config = dict(
    dataset='acted Russian speech (Dusha)',
    gain_aug_db=6,
    ema_decay=0.999,
    weight_decay=0.04,
)
Rows from block 4 of a small sound classifier, named by matrix and row number. Rows with one number belong to one channel. Each number is 128 + 24 x the weight over its row's rms, rounded and kept within 0 to 255. All counts start at 0. Numbers have three digits each. After the name is the row's rms in percent of the matrix's.
After each channel's rows are labels from the 100 clips, of 14976, where the channel reaches its highest value: "peak in band" is the frequency band that holds the peak. Only what is clearly more common there than usual is listed. The data: acted Russian speech (Dusha).
# convs0: first 3x3 conv (model.blocks.4.convs.0.weight, 192x192x3x3, each kernel summed), inputs 96-191
# convs1: second 3x3 conv (model.blocks.4.convs.1.weight, 192x192x3x3, transposed, each kernel summed), outputs 96-191

convs0.14 094:090115103100118140137151140110118133140101137092067096096116156113118115098091111113137147115138120139171151141085145121100157119111116155147108122122147123160118114163127143135135136086105106086134076063090171124113129074142115129133083115130110113094132132130134143135120146114147145134
convs1.14 097:175115125118121136109174145128098137136132113140154164117138087174212152063123137146119102112092172143085106117137054124153123134124138114132155087133138095130138114107139128138156130128117119132114150121161109150140101177179123175150161130119139182108102130158130146085118106125145139124
peak in band: 500 to 1000 Hz

convs0.57 110:109121137187116103085113140126156143110150139129098137135122136135130119159166093113125181125148144112097127129102120127143165120116133108135087156161147141139150119126097106111110149141127118162113118131111112089137120118095115145067111079097151129112114120124095130083142118130114101125
convs1.57 099:077105127142155103101145161112105109129146064156156155155142149116169105122137141113073123123108104124176128154109120158096148120142118118147102150109157128105144136135130136132103098148131122122128153131081115115137173149137130070174129123091148135131090170119108106140097089122103144114
peak in band: 0 to 250 Hz

convs0.37 100:132151117122127147123114110118116160129160136148127124135124136116129176162082092130158114122121142163114156134204186161142135135139116114103139120109086132125108090128139121135093107169136142134142163105103141159150118133180141099106125143113101136118122075127167128123131140143127134149
convs1.37 106:150103133134124119112136102103113124119085132106171134101123081117134110138110089110115125120097130142101087105153125136105123148122118120064128108121156144093113129139131124109102088180097142097120105152086122144068108142080140139148103081150094148106134191139137132113090126126108135151
peak in band: 500 to 1000 Hz

convs0.119 112:132114113129076149133104128080102108104123109111144133061122109103141093094131108111124130138136102125107099097113121077071116128108102104146153085119140135137094113082133153105113127122124121110117076125086121073093126121114110117111145147161102099090119165148120146097119104141081142119
convs1.119 096:126152125162114089163134177127122136145197088104161126100113163186126124133137121115091142163119122144123152125118130155105156145075088189153130145123138131125157163116150117145144124131116123171094114131114123128152145138122119134108142118089160154167136128171143159146156132094166116096
peak in band: 0 to 250 Hz; 500 to 1000 Hz

convs0.137 091:115160128107103148112148110109099126110107115110121110192134115132144097118150101141161158120120147124149134126128130123090078157177145099094158127101146120134098109142107077165153099106162125107111110134137100130172147149122098093108117131128131143116141070120161156103127130112106154126
convs1.137 089:100121106138115133144152126102121123119104170092118081135098154102114104122140125156130133073134114116132108121135158091157148114150132067111155091082127125130149112117135153107121138125171131118160180122115132153120124145157125112143091157155139151090126159093128097121089123182137108136
peak in band: 500 to 1000 Hz; 250 to 500 Hz

convs0.108 103:136113124137085142148104121092124113108141131122133162125180119109091079121135165119127110106131129098092128115110171122101133135109115102136073104112144150089122129090134133084110182108142147105111073107119115077128101117112101124091102122147137093104100107160105174098143123120128136124
convs1.108 096:097139121172120109138141116117168130115169098106160101104141166105151179189194122103113128147121145133136132142108156139112130159137137156131166131100160109136177117147100121135123104148163098150109126135114192108158154093153143149110121140104144170158152158132088159150135133120105092122
peak in band: 500 to 1000 Hz; 1000 to 2000 Hz

convs0.110 103:121167135101132137098131120093108110114110117163106129144158133158122153087140164127129185126084131108119126130116124102117113143123134135125140153161130102102131110104118097081100133139108137131153106099142104082085073133119121118073125130093097114081104162100170112103127147156108148148
convs1.110 095:100126113118152117145088144160154144148155144113166140160117144115117147127129061131123111097133130104130158213103170116113106128128142120137126120153084126144132096130133113133170172101161145110139167121153154136185166139112145097126122114118150156125133108181177145113144160106151117094
peak in band: 1000 to 2000 Hz

convs0.128 092:096145138149140101139116101118128138155137136123121104163113128108069145144135108098117121159127103077102115166109086138145154078104118146136091110109044125113092084111136095128149105102088107094085111131078175134102126121131127163143168177114108114115126130152149127143145112109134084152
convs1.128 108:184127111152082100110186128143112095147153128122078128121151135117106136129145158126125139139135158133091122124141085146131127099129119122138166114132134129135140132110170138130118116119101109144151138084148108088132115114163116112101091133112130106102138124108125120110117119095173192154
peak in band: 500 to 1000 Hz

convs0.159 098:149093167106125151148099141105099139125142075106145129147123138128133130138136143110124077131082146132095147130074134128161107110141099109114094107124152107084117105099166128123117120138185139088154166147081140099127120117161142113108097078089139136098099116156088127125131098146129168136
convs1.159 118:153119104158143115146176117159124074131140133156124126120128146131101112174109084115124125157131139092151122146120167089140141138118120096131131097099123117105107091119083087097097169145110152101105148144134146095134106116094169146148122144166107162163103183141140102127103128141157128133
peak in band: 500 to 1000 Hz; 1000 to 2000 Hz

convs0.45 096:193151194150156129102168109140127168132137111106110129137089140123155124109201143127118158137084154137098188100117150110142152134139113099153115108118152104108162116098121112126131122094079105092174128156132108174118105124140124110081159136113142112101106080166119103165148147154100121098
convs1.45 107:067126081123128139136124087159131110095125133160133144072191124135160159107141085130104119129143136123144152171124133070110163102130135140144133126120127118115105111091103110125112097103121123143123133123110123108129099114086110155109132178168116119121124131109131079130178115106091111084
peak in band: 500 to 1000 Hz

convs0.86 093:119134119159122133158195165138091138125104150115142118115100136105124108142128108101109117155130122111142126112090116129161166109099108131092098146076098134124099108203113137107158120118119134077156165135126123114119113140089099147104114136134127070136105189133129096140135079136160103154
convs1.86 098:131098104103117119128148115161146154126138102157108129132131136083120105122117125144133097146104111164088132084154110141150115139084130107173179122155147166149124149073099142086112175156112125103136090134117123155154121107118131107112095133101138126086125122114137123120098160135130130142
peak in band: 1000 to 2000 Hz

convs0.38 096:128142128096131141123049117168112085157117091133110143122162121138108104164155100081101149126136143108117133130092145145165140152121149126165143107083134150141081125102103118099143129110094101114125131142128124107147107129106136118062107130128160128117143094108113134120119114128107141173
convs1.38 089:175084146147126155128120122119151138123116100137117103122121147147157174104128111138100132118114147103118129154120125169098118092137152138155105128119165129154112079145141119105154117140077105127138163201168094130147125129145107129112113116128101121159123105099107123124115133148147110128
peak in band: 500 to 1000 Hz

convs0.191 105:096179103155108102143106115119123090135115146118154114123120139080137127092147111179103133085117117133077132171121122128133113145107097123117135135125114117102091085123139163115132119122114117109105113143154163113128074116138109132132151135169107123080102101114114077120083131139141191121
convs1.191 100:143129148117100073190148101137124147066135161117123122125130128129128083126136098125142128137122115148139095083095102109097123136120153132161171119108121124104139146164129133159111118119135118135112085135126081140112071158108098097134107148145090118113157095125106141105117083096128145127
peak in band: 500 to 1000 Hz

convs0.182 082:143131131114105110093127124146102117138110098091177104102125099128088133121163102080097124100083102109110129119139136158124095109097100131151148091143121114149126107120132120119146196123102098102078123131119155139106093101140131123096118137104131091130129087118134135131163137127143139166
convs1.182 071:119143167124118158132093120126118114186144117158124131088190129165155120122111134164155153157156135125124145162102108130106101144121157160113093161144123136139124129141143132131120097104149129141102131129085106087101148123139108131116169101164164117103146080117140105104099076115109127191
peak in band: 250 to 500 Hz

convs0.10 108:101113113126135104139175119125120113074098130110097111101175157154107104093123088129145150148174110136136101119084099144118112109088111083095139154097103124117118174161135104119108126109129167130151132118104128113136139121113087136076122130128148099160123144149093168108135159150127112092
convs1.10 100:156159099148117106116100179092120134122150115112109133123111136115107127178054120092131113095140127150128135118126123138142149124069120127123163144132106133106149121126150166157135066201151098133157155112154119144165126102150116105079180120120118122191157148098123134150097108105102133089
peak in band: 500 to 1000 Hz

convs0.121 100:119115128129127126119134118087097117133134123114122103144143113120115150097085138145138135113093168112125130114179116094130105116156131124135142053135124071132055153104176130130142108123111118112123109113121113103117135091089145115109103059125162114090125103143127121110103125097179100087
convs1.121 112:118163148134124093093151150123130113144107139116138129125137101103093143124142131134167156125113107166126130104095212116091124209124136163117152139077124157114149126146101126082128105104131116116123109156131151195108136124098124106102121123125093116117092154103113163159122171113087103155
peak in band: 1000 to 2000 Hz

convs0.22 104:139109145118168104138123156113118122141130102133122116125111090185126081150119129106138133141100111152087114120126122083131122095116111127134131111160127155099118073071164141124121133141139103108070090151109167108099131088113125103115098112166089107095138086065127111120128128088106096124
convs1.22 093:108113138167131094115108154140128080124137134132160146116116124130124114111117127111121120121124121126150166143127146149140141171112130147144156094145153174115152159140104102127108128145158141136135150207185139112115142130127094141105113135100136132137141114150131110112140099153157071151
peak in band: 0 to 250 Hz; 250 to 500 Hz

convs0.79 084:155131139155116106176089118131144124138147181120128154145156101080138134115105126144098161115081093109131091139161153111149117142122135102135150117120089109138123140140123125126127143130123123100099073097108155111108131118149141128143121085144055108129136140083102116142148132068155130154
convs1.79 100:094133148130142136122122138153118100185142165111138165082115135104162143132142160101105160122115170133109135081119118123087112138120131119108073145105125167104123084126142118098144117131138226141094107171151134151139139144101112117127160125113136089125122121119131147124088113115146101129
peak in band: 1000 to 2000 Hz

convs0.52 112:147119102106149170156110156096111101136135069117103147111120075139133096091122112131091077116139141117134113096102148099119132107118114137106101108150138137143115097082153109107119141097111093096122121145139101115121104132109120146110124138116113124117127140104150104125091143128094097100
convs1.52 114:124125162147116126132129149137118140129171137135140101111120143159128124121115107150137106109127091149117101116105141126137116129143128168109097134135105171111110165156115108101105097118097180152084131120153129134148114112129123113132156110093105144098168110164186112171158146149117143113
peak in band: 0 to 250 Hz

convs0.176 101:154139134103152161121098148122122119114073140131113092113135123109105134077147081131134136079100105164116133130104143131130090117109159096131100059100070142108111076119127138107122131108088133155118135138120138117142125120102108170086084105127142164125087116163153132077136147068126098113
convs1.176 089:112164127120143102131128123084133095093149141126161134104122122130110135140125157156132145115160151090148095155118127115136103165123109135162139091166101121138162075154085120120111147130116121117085159136161138142117114151096152151135133128109161164086119140131101129146146155139124112149
peak in band: 250 to 500 Hz

convs0.105 095:094123091137117097107129135097131087153093127123162097145147181109099125148135132147131140146106133160159155123169113119134123141132145127100141126155153102122073183165119099108128143125129138125128119126113138136144136111127120146197131146129106137129117088109099068124099130133178141132
convs1.105 108:126141158099148092175136122104136138137123119137146141132087104104122148114118107128160128115136115118104129107178122105092084107138146131106159102147128108108157085111144162125152091137129160155154112134124118121114106134136100068118154149152079123071120122082134122133126118157102138103
peak in band: 0 to 250 Hz

convs0.100 139:161114104137187131081092054133122112108134138114111121117133091125134127163130140142138154111144149093143115111108167121148162119079146090123142110123082129116143113096159095108088151132120129142078114086093129125110109167101135101096140098117146111144142143120097131145137096136132154146
convs1.100 122:186115152134200094135112138110124140023128127128117114131052181145150101143155129125138141146113160085082116147127126130123126095124132143157118141096165131126108127100142130103088122181108154114153093101158119135129154149115106124116134113131164139103105157099123134124152124117167101132
peak in band: 0 to 250 Hz

convs0.4 090:105139084142100142110102150078062079161105124117151132124133101146128105095138107139127085118148119146151109093108100115116071125150117124142103119109133144092120183095101113108106104112163089118113080104138131110122139101134120139144117180136091117107135116114114127116122112150103100116
convs1.4 100:121150148115133147125133128121123122142147096109133087129094119154108135115103163141112154156109092143166108131117163139140144122111151146150139138150155114108093096141101123135125091160154185128097152096189121120096131103189100181168131107126135144150111124118124148108152159153111105159
peak in band: 500 to 1000 Hz; 250 to 500 Hz

convs0.161 134:113142107136111148142106074127145098126148130132109114110153128160109135157131103106081157104110113127118148127121127146164113146093153120146112153137090130155120145119153141129120131122128070146150104084091152115114110138123134126138116099117109102155155131186132131121142134129126078160
convs1.161 111:105125133160113114112114104143111127231112138128140161117187091115143162124095105136138108131091133158119152160139154081112125141140148100105138128099112106121099117139106102147126091132149105120141106112161100135175142129139149131124108124149073102143087101110076115130111134127118144139
peak in band: 0 to 250 Hz

convs0.13 100:100099108129159131151168109091150110144175170132111126118121128163110105145140116084144113143151136126075094132085112126126139152087127122130085101105092117147148125122143125082121141144166111089143134112133117182125127157125129090122111091091147103138144163136152139106133130152175087122
convs1.13 108:126086122139123086120157144121123099096104125136120144116112141094140088126129134146176143128153107128148124123128116117143120126110079177102134124104135120088158127090133118137119146145130185140135138113127131085124134089083146130108142163114171152096132126115113156107153169157098139134
peak in band: 500 to 1000 Hz; 250 to 500 Hz

convs0.91 091:178136104136142110122107144110120116108164084096115130122101105119136115124118173142094084150151144125090111136072095160186154131120148135112122128154100114130122061137136160117133156103112139070125142137097121148123090141104131115143096115142128125148140131142115150158109122120182143117
convs1.91 091:125110153095133137151091126138103120160150139155137155119109180079104155113105153146121121089130116138148152126171117143094125120173107154124066118135129144144115138131090135112105102163141097111148124120138124156140145110126127161149088121130130114150154140089098059135121116131105111148
peak in band: 0 to 250 Hz

convs0.171 097:153095124113173109108119147119161149120120098102136200122140167167095157134108139115178124131134150119133124110098120140176124147106082143139155114124149117185144157144140135112158134141096128111131141112137118162105082103121104123096122103114108126154133133121081141128127134121150148157
convs1.171 083:140107141079139110090144104126081126130093131123078140151141097086106174105106094146107163146128162134125134150142148140076121098135129148096095167141103127136138157171113114129071114138132114132152115121139131134137138131110122135115148136126139112125156141098126178116128120118110087154
peak in band: 0 to 250 Hz; 500 to 1000 Hz

convs0.31 097:164147167103131130141135119162122135131117164122150135133109078145138107141120146151096091134149115130080176141135089104093137123117147102113124120148110131135132129144121178140085086114145124127138140110145121050159081120103127109113123100108157067138127101128149138101110125103165141128
convs1.31 106:120177146120112142120099108120108113103120098090133121138113130121175116134153151124115090127136137136145136074147108147126078107162122112159182117126132127136109125113104128118137125177107118127116124088107123134112097163105145092065086145161132078152110116111110099125149126154128163096
peak in band: 500 to 1000 Hz; 250 to 500 Hz

convs0.51 100:132127157128156110098084084139111053106112110122118163108114155146125091150102149091104167114117141102146123105073111122122134147085151150103131150138087124114136156108117083129129139122138103122124118143086136223100100101109125130133128129126144120111108085091152140143118110101092096113
convs1.51 099:118112141137169124134139195092124121128120167113121103101107120086102165104109140081137105113077104130105112138134152085139123118158142100143129129113135110141108168154127097141151103100116136139112156072162094076097147116202088094161134091137123150154148122113090100134085102129168126152
peak in band: 1000 to 2000 Hz; 500 to 1000 Hz

convs0.188 100:167063111158143102142141142130138123094086111153143085162154155134137139104133106112136143142150150120082167164138134140129131115174061123136174107113118128135069152141135115093098109168182139114117149133136145082145103147111115083110114110145135107128132120127164157141093146125150142126
convs1.188 097:113153108106106109081130114114105100134146144074128110144126139123103156143150121098104110127111122094140152126193148117137152126141071131133123132132133133131124144165126130093132141130116147111112120101117105125124119187161134116127126143108143120128102111113122160108098101115089122121
peak in band: 0 to 250 Hz

convs0.90 101:113149116105076161088160115148114094101163093123171137113114110096138096123133125163123153145091109125143131117078142117110114142133129094129110162147149091130113155145169102125114172105094144164104106080110144091153155141137140139120134099143083106145116104145149136151141182155136165146
convs1.90 102:184145122132183123078142121157137098138154173148151105126157138131155153155099161155121116096132119110116114133152135171097097118133120126165130148141157140097117117141127117104127115137108100089108129147107097135146143125140172098093173150117130112153099121165138128163155077158113130134
peak in band: 0 to 250 Hz

convs0.163 090:096131106155104130139133102149139098127151171112117147130148093109097132112159118129123162106122115098178109141141135138098160111163102149162152111133085111087157131160119094156106093110120075104130104130119142148131114117157092118153114128128125096135146116105108133149132133145125109124
convs1.163 086:136144109132154122111132111105087155151102129110133134098143129109150111128173137126106115113105096152082141139163136117137104100114098120134087153177139110161137143122125121084190107192145108140119143117126094117117163101086085116138126118112155127119117135147140137103135135085122100131
peak in band: 0 to 250 Hz

convs0.88 099:146142103143112093119117117132144117101128131096139104122129130139107099066119143068090137160087096103153113101105130138079127110068150111135090116143121127126084104112129164122131155118114189122120092097090121141118123130115115162121121155151106116105098108150116128120130110104113134119
convs1.88 105:113120129166147121129109146143109156177124109125102171105148149147130138092103128095126141111145142099102105084109119162103165086136120123148096126137181133139129156176126172126116085107140101128110084128090115154136128121121112066091127117107166106165156141125129093146145120103093100101
peak in band: 1000 to 2000 Hz

convs0.33 099:132123131131105110117129096161130130137133138131143117122132094141118173093112144174105124168113154119157117139115073148109119116119138103123105102139125125127138135134136153139095145161106109131090090149113155095132087166098134139105062114104121122139132126110140120149091135086156108141
convs1.33 101:134104093135147116110102116141148128140118096175175111124126101147134157126136164093150122103131111116082128148120140141104122110119069130154124103179172127150130145118132118128132107135138128126163144109128101115104130113144133071130118163118107143126107149120137101131137140110105115158
peak in band: 1000 to 2000 Hz

convs0.67 104:122142123143125129151140135125140163169088135134128131137121107096139144159127108139151088094114123179169111110184129172133077122169117141137123093130107126162100113159118133130087134144132104124174137166127124144145118115150147116137130191167106108152106139159144098147150142120107114142
convs1.67 102:123070107107139102131140064132125119107094138108101133128085093117101119115136106106113132148123096109128085122112142154138126111155126116086098111105126125149142127152126113163070131147121090138125108087130107155109067126124109119107118109134083104119122125110121155136140134057118125119
peak in band: 500 to 1000 Hz; 250 to 500 Hz

convs0.180 092:107106112096120109117113089148137113084107109151127136126122102157151116104104120138142111082106107030167105105087155128134121113087112122124139109158130088149107138106127128106162089122135154151117109112110121118141133145126120145090154106113149153107116114117116106147161108127120101081
convs1.180 095:161168108139116128131165153105108118151102144091153155142135152171119192153133130150125154124165162155143150159124141155127101094127093139167121140124144114153133120114112093094108136094125109141128140129056132107149126117135102155172102111111148151168112124108147118121137155142124094139
peak in band: 0 to 250 Hz

convs0.97 080:110127106148172135105125087158102102085088137096121124133158141115122155109153111127148117141141096099131150103102063140107107104131121120128159168092097115149140122094052121139098116129132126152108111122151155152117105115130109132130136114127110123086123116128150099107158103136092109154
convs1.97 083:125143148114115114140115167119168156127104093120151141108139114103137119083103147147139122143155164106122074120126116124104122099184130136153148120147141095100149161144123144157107113132116146106117140109115071120125135138145103095133134100145138144111116120080113136131117101094128119109
peak in band: 1000 to 2000 Hz

convs0.83 093:163142143121142106110166098114112087127134121161127154085121143114166088130153131122158145112122140149149134135128125151139146130103047153111103117098111146140148131125126117111117141124105103178147099140103135167129159118102095135099156086120072071103080117175146098115151139135173121136
convs1.83 113:144149102123152141123131153123150113135086127130125092125100114134113150150128091144118109150108129145068110111132174063100123154140142108105148129096070121122074103176151097148114115132102147097116202118158160061110111122132117133161145095080131158189143121138123110127129102120126135162
peak in band: 500 to 1000 Hz; 250 to 500 Hz

convs0.120 090:131141107126149161128140095161169110159061117152134161130102172101111119183103130119164139095135119121123100102112129163130114151153159125119116160127085127148104136168147174112099112156120105092137150190122105118135134118128089145157120122095143166166130114105100147126136139131137120141
convs1.120 112:117150167162127108113126076101126131099152136120145092148089106117100164087113131130121120138132116111124106129133083148115123115129118104135112126184144131145111104126127131117119169156115173138132121104146091090111086068123145152124107142117117093148108120137102099118112165104100152115
peak in band: 500 to 1000 Hz; 1000 to 2000 Hz

convs0.66 098:186147134098114120139159100115094157096103101100112106125083115146118114112123141111151131108111141103096158091127136107125113154110077155099136119185115141108107137070090154109144118126118115098140123146125109102115090082154098137123121157112140115120130136111091133085138145118133104130
convs1.66 101:142160105108129128102157138122121116171137142113155222110163132144142123151123064154153120122126146144125131089186139136158083137147129115143142124122168143146118133123090079144085132132157183161116122109128134120169098138117152121123120121118108106203133107098113114114123140116124121096
peak in band: 0 to 250 Hz

convs0.16 102:137093134127154139115133114136136141137121117123112146113111120133142094138097135100116137127137149141143153106084111139126161152111123150098081075136143142127151090156108175119124130074096127162123109136154128198122125120143104128125137158147174141114147115144098118101174162129099106120
convs1.16 098:126121118125144122119113099128136118120101137116180116097149118108113152148124162179118146145115098161125101157126164095137090130112120101093146121106082145157114124101108120149154131100120143116149111111110067091166094121154120158129122131137095115168167129123092143136125137112112142141
peak in band: 500 to 1000 Hz

convs0.150 092:150130144154114155130129110106122098130116117139125138173113116133146168123113140120111124138104183079152121121114114093162142152112117157116092179124093109149114147124127126131173120140116112161097117099096122159172110100134146093116104108104114130135132135116121130127171122163128137168
convs1.150 087:131147131134141145127141102176130154142125132133123170107167154111148158139103112132158144081123130136140128130133135168121103139178101104094137151147165155122088107133138095135129143130111153143177160148185112109132130140119129128121115097071095091180096111100095118121171124102135115110
peak in band: 0 to 250 Hz

convs0.124 093:102104151129114104123143144125142151119112160157148122137098116134133119110140139121081104127121132105146116144121149147094097118142184147139097115111148119167090101153116104138121141100111098129113123100112135133113151142133155148138143127100099117143103113122173128100138118165117147127
convs1.124 082:114114136143146130153134100100097151128120091140134145118129087129077145095130132132105085136156120128147141139135109138101147091110109119158079121134092091101161140169112111109170135122126139180142120099138109138117148140133116121138145146125109140126151113107147106126135120099121155086
peak in band: 500 to 1000 Hz

convs0.92 090:136080130116148138183134129085139119107142153143147128102136119114135125115126143172125081114142095133142132128128105152129165145119115162136098118167057125108092130155116143125094148107141103141081130128109148115153127108114124114132139091172098100162116152175128097110131141141159104136
convs1.92 107:160148081135144088177134132139145113141085112112112110110118114103152137128100116145112131175122116106136140080123093136089132121094147137188109095144107139132130103117118118102125113120136138077119101094148115099157133094113121120120101134113158121111128123110092106143127136102094093086
peak in band: 1000 to 2000 Hz

convs0.126 094:096129103143101141154096118117146131130156143139115153103174152125125119164183123111092094128123148159112113128134148124114154108144092090094157132131137124135113122097142143137117118122101107126156142058134169090119124145117131109108175100126147102109115113103099127155108126142129163140
convs1.126 082:147123125141120108124111117178120145147128104169069122111153185138136185146141119134127119107121120141129117111125133143094144080111115099147137120128114158115098101136147159134117094099087169113083124141085125137111130150158091121112155125118136158110139129131111148108169076154172137139
peak in band: 0 to 250 Hz

convs0.28 100:165091151132086141142111145140104139124109080152091095091151177121120112127128116153127089126132143120097154167099087115166113137140135153114113109114129149148124155109142136098130069126144156116148115112123148114135146138124126133147151095129087145145126108135133105137106120148121177147
convs1.28 083:076099166089147141139106123124134150118127121139123105127170097097133132095135130092087058122141119136116149115148105154091118131147137071119112152098129124117107113087110134137081156067121173138121099136130109153083157108097106095119134085162128098115145123154150134154105143091132146124
peak in band: 1000 to 2000 Hz

convs0.42 104:135072121096146139115083151116104142142047103157109148095118124112162174148121114107165208136146115155170137162153111122132120118124136118146132123124104131125093117123157119128149143104103121152148079116095183182138141148125116133147118118117127151114131138132136093138122178110104143143
convs1.42 119:114099121150106143135072107147100166097132084135125105164142080114128114115115117131135094139130112098110090115128127103125132130168127136077136118158123099152090154118132117120145119121116107146137163126138124141069162110113088090139116145130122180121104162086098136153147135121122136104
peak in band: 500 to 1000 Hz

convs0.154 108:125112109151164058131150077136098135091111141107160106127096097116108133102149069135151124100088106104108134125129150108115125131140133126142107120117117109113154078145157116118139146123141123093155153103133170112100080107139086117080154128107124122143138153146119077099123096085117121101
convs1.154 085:176145134161108139119118110160162147124154149088077162125123142163127124130140152134102107162126119102099129116190098138108150123118137125112142094103132119144131117099121187104107166149096126117148179140111170092113101109111107176138120090105158118101118117105126126132138131134171163115
peak in band: 250 to 500 Hz

convs0.41 113:136126128165154104111147136140116139123158143104121098143126131115089172127110099110144129137118125138105129146127116139150131151123093128130127131125059102156154090138116123172085134131128113086117143144185121129110095081128136118117146124114121095125137100142141170127105117109127101137
convs1.41 108:149158126105125147095167160109114120130159137146116121103114128104096121127148142144097119136130128116149116100148083157172142104126126130132109134114122130144134142108116149097092164121092082125118119118159112099160197153146138132134139105111149075182131143072149126131110120147139168105
peak in band: 500 to 1000 Hz

convs0.177 093:132117127108135118092097058103104142134127087134130134087133143127148134142083144075143106127116110157172120195119119105143108076125090100141146130126119122114147133130130142122087118122083099149168133121123106178113153117076074085135146120130108144131111122110105198134133127143089154107
convs1.177 093:139136121141132155129122121164157153100126122123114095123139104069131112119129150131118111122118129119097129105116132131134118084121063110131141179127114134126113087108170157142137138114114129154157126109142107090070111090150132101127106122116122154111126151125114144092154123162143173127
peak in band: 500 to 1000 Hz

convs0.26 104:108110121093128115130094144087110106129157105118141131100136128093086142115126136154124145112156140135105112107118151126119099138109145151118081131125065148120156088092123138105171123123080133113097132143109126121133089106136140120110111146099111135126101117152132132133129076105108160138
convs1.26 085:146148122140104129133135105105077162098119107099148085089099082131142119099099091141160144144154123148114110121139109160111115162115082161155142115158155144131134138142100137089114085163134119116138149167175105159100152101135125159139106136146123087125105191142140106136112109140142119147
peak in band: 500 to 1000 Hz

convs0.1 092:074119140158152143107121100116108122171133140116091108087095134119100138096147127095147100100119132102110092130116089174097094111099106107082085117094142120088126156151137151095106095080115156127112130151118101061112105108134130154063116109105112123112120148131108165089133110123123144109
convs1.1 094:154188136149139124153166095117107115139104155115162093105170170130135110152131118178116184136148103129119133122094140094132142147112155141138138140119129123168157100087162157148124137174134135130166155097079111110145154143157150145151125112114136151165115145099135165121094091117139135105
peak in band: 500 to 1000 Hz

convs0.127 094:128155094157069111105096090104145135159112113116149110166158128125063101095098140102115176107094136121119155154144130152113124120098148143096126171107115128136156109081111127123146151112144108162140103132102126057141100086120159142096100129128098082100119119120127163117104158167179142157
convs1.127 108:098105177133100120133131122141102111111122134127140178195118175151165116137117075152128114092139139156174144101116113155162100143132104101135127125120131135122109115123141115137132134131151134123099116146129131161154117156114166132097087122127140128151139092151123131107124145144138113115
peak in band: 500 to 1000 Hz; 250 to 500 Hz

convs0.106 094:094127098124133104076088104113091080094158169127127079123113138145139120095113161159140120096155188139130146115083113132112123096120158124134109149122116107117104153099118111126103132127139102157089115121117128123154124126102095118098150102147118122122113108099143109128113119114087113105
convs1.106 088:129152152148122150119156121145154138123100130132143120107137173142108086139128150115143101147128114111117104083142140125136131129156108166090094121144123155127081125134162112095082130108090133093110147123158096099135133130146140095163124107145131113133104131127106112171156131154112141134
peak in band: 1000 to 2000 Hz; 250 to 500 Hz

convs0.11 093:149123138144117120150100088187118122122093137162107130109093104111136114110111104120090119142137133120143084124076109129153126150127130066127109127101122112128168142121092091098124109124077141110127113143146120110142126114095125096117131123109140146107133099064121098118134110170125136082
convs1.11 086:112150167095104135120105128105104112132153145163151167112103178121126155158111134116153152121084129154146166136153149122092075128115093140131104155141138137127088111146139102129138092099131122162136121131088110128119137110106082104113134136145086088153099130098123127148121162160104134161
peak in band: 0 to 250 Hz

convs0.60 087:135150110143136126110125092150058101099110129128165094127110123117130142134118131102147115105154099130149127119095124101156108129111145092106152131096105100167066132131144149136113116148126113119073117131135078105155112125094156087129112126098150100173124085087180121150116141130121171099
convs1.60 100:130114133152159134118123119107121153091132137132139124087089142133098086138128134142124128142125142119077151129142122119116126146087118125186143132154119130110081091148131147082137163173136180137147103063113123099131126112071127133119142114123149157097133126139115103089131122148108116107
peak in band: 500 to 1000 Hz; 250 to 500 Hz

convs0.107 102:135150127140146117177119151177141141167118175118128144143080157124148111119157130099081118117124134151126149092087138160145130175161162120143162152113100138149081129142134141141178105123107114159142109153128176157134121119102173137141147145143144162115096186141132128084145159152138135131
convs1.107 107:126089126119109108138123125109119126121142092147120141117147102105130144166126125086133111093139140113133125129129129137133150118152127114110099111085128142137125125135136122150111108156134091114126143097135094083147116141117146126124141136089156141111128091099160104139106106085106123125
peak in band: 250 to 500 Hz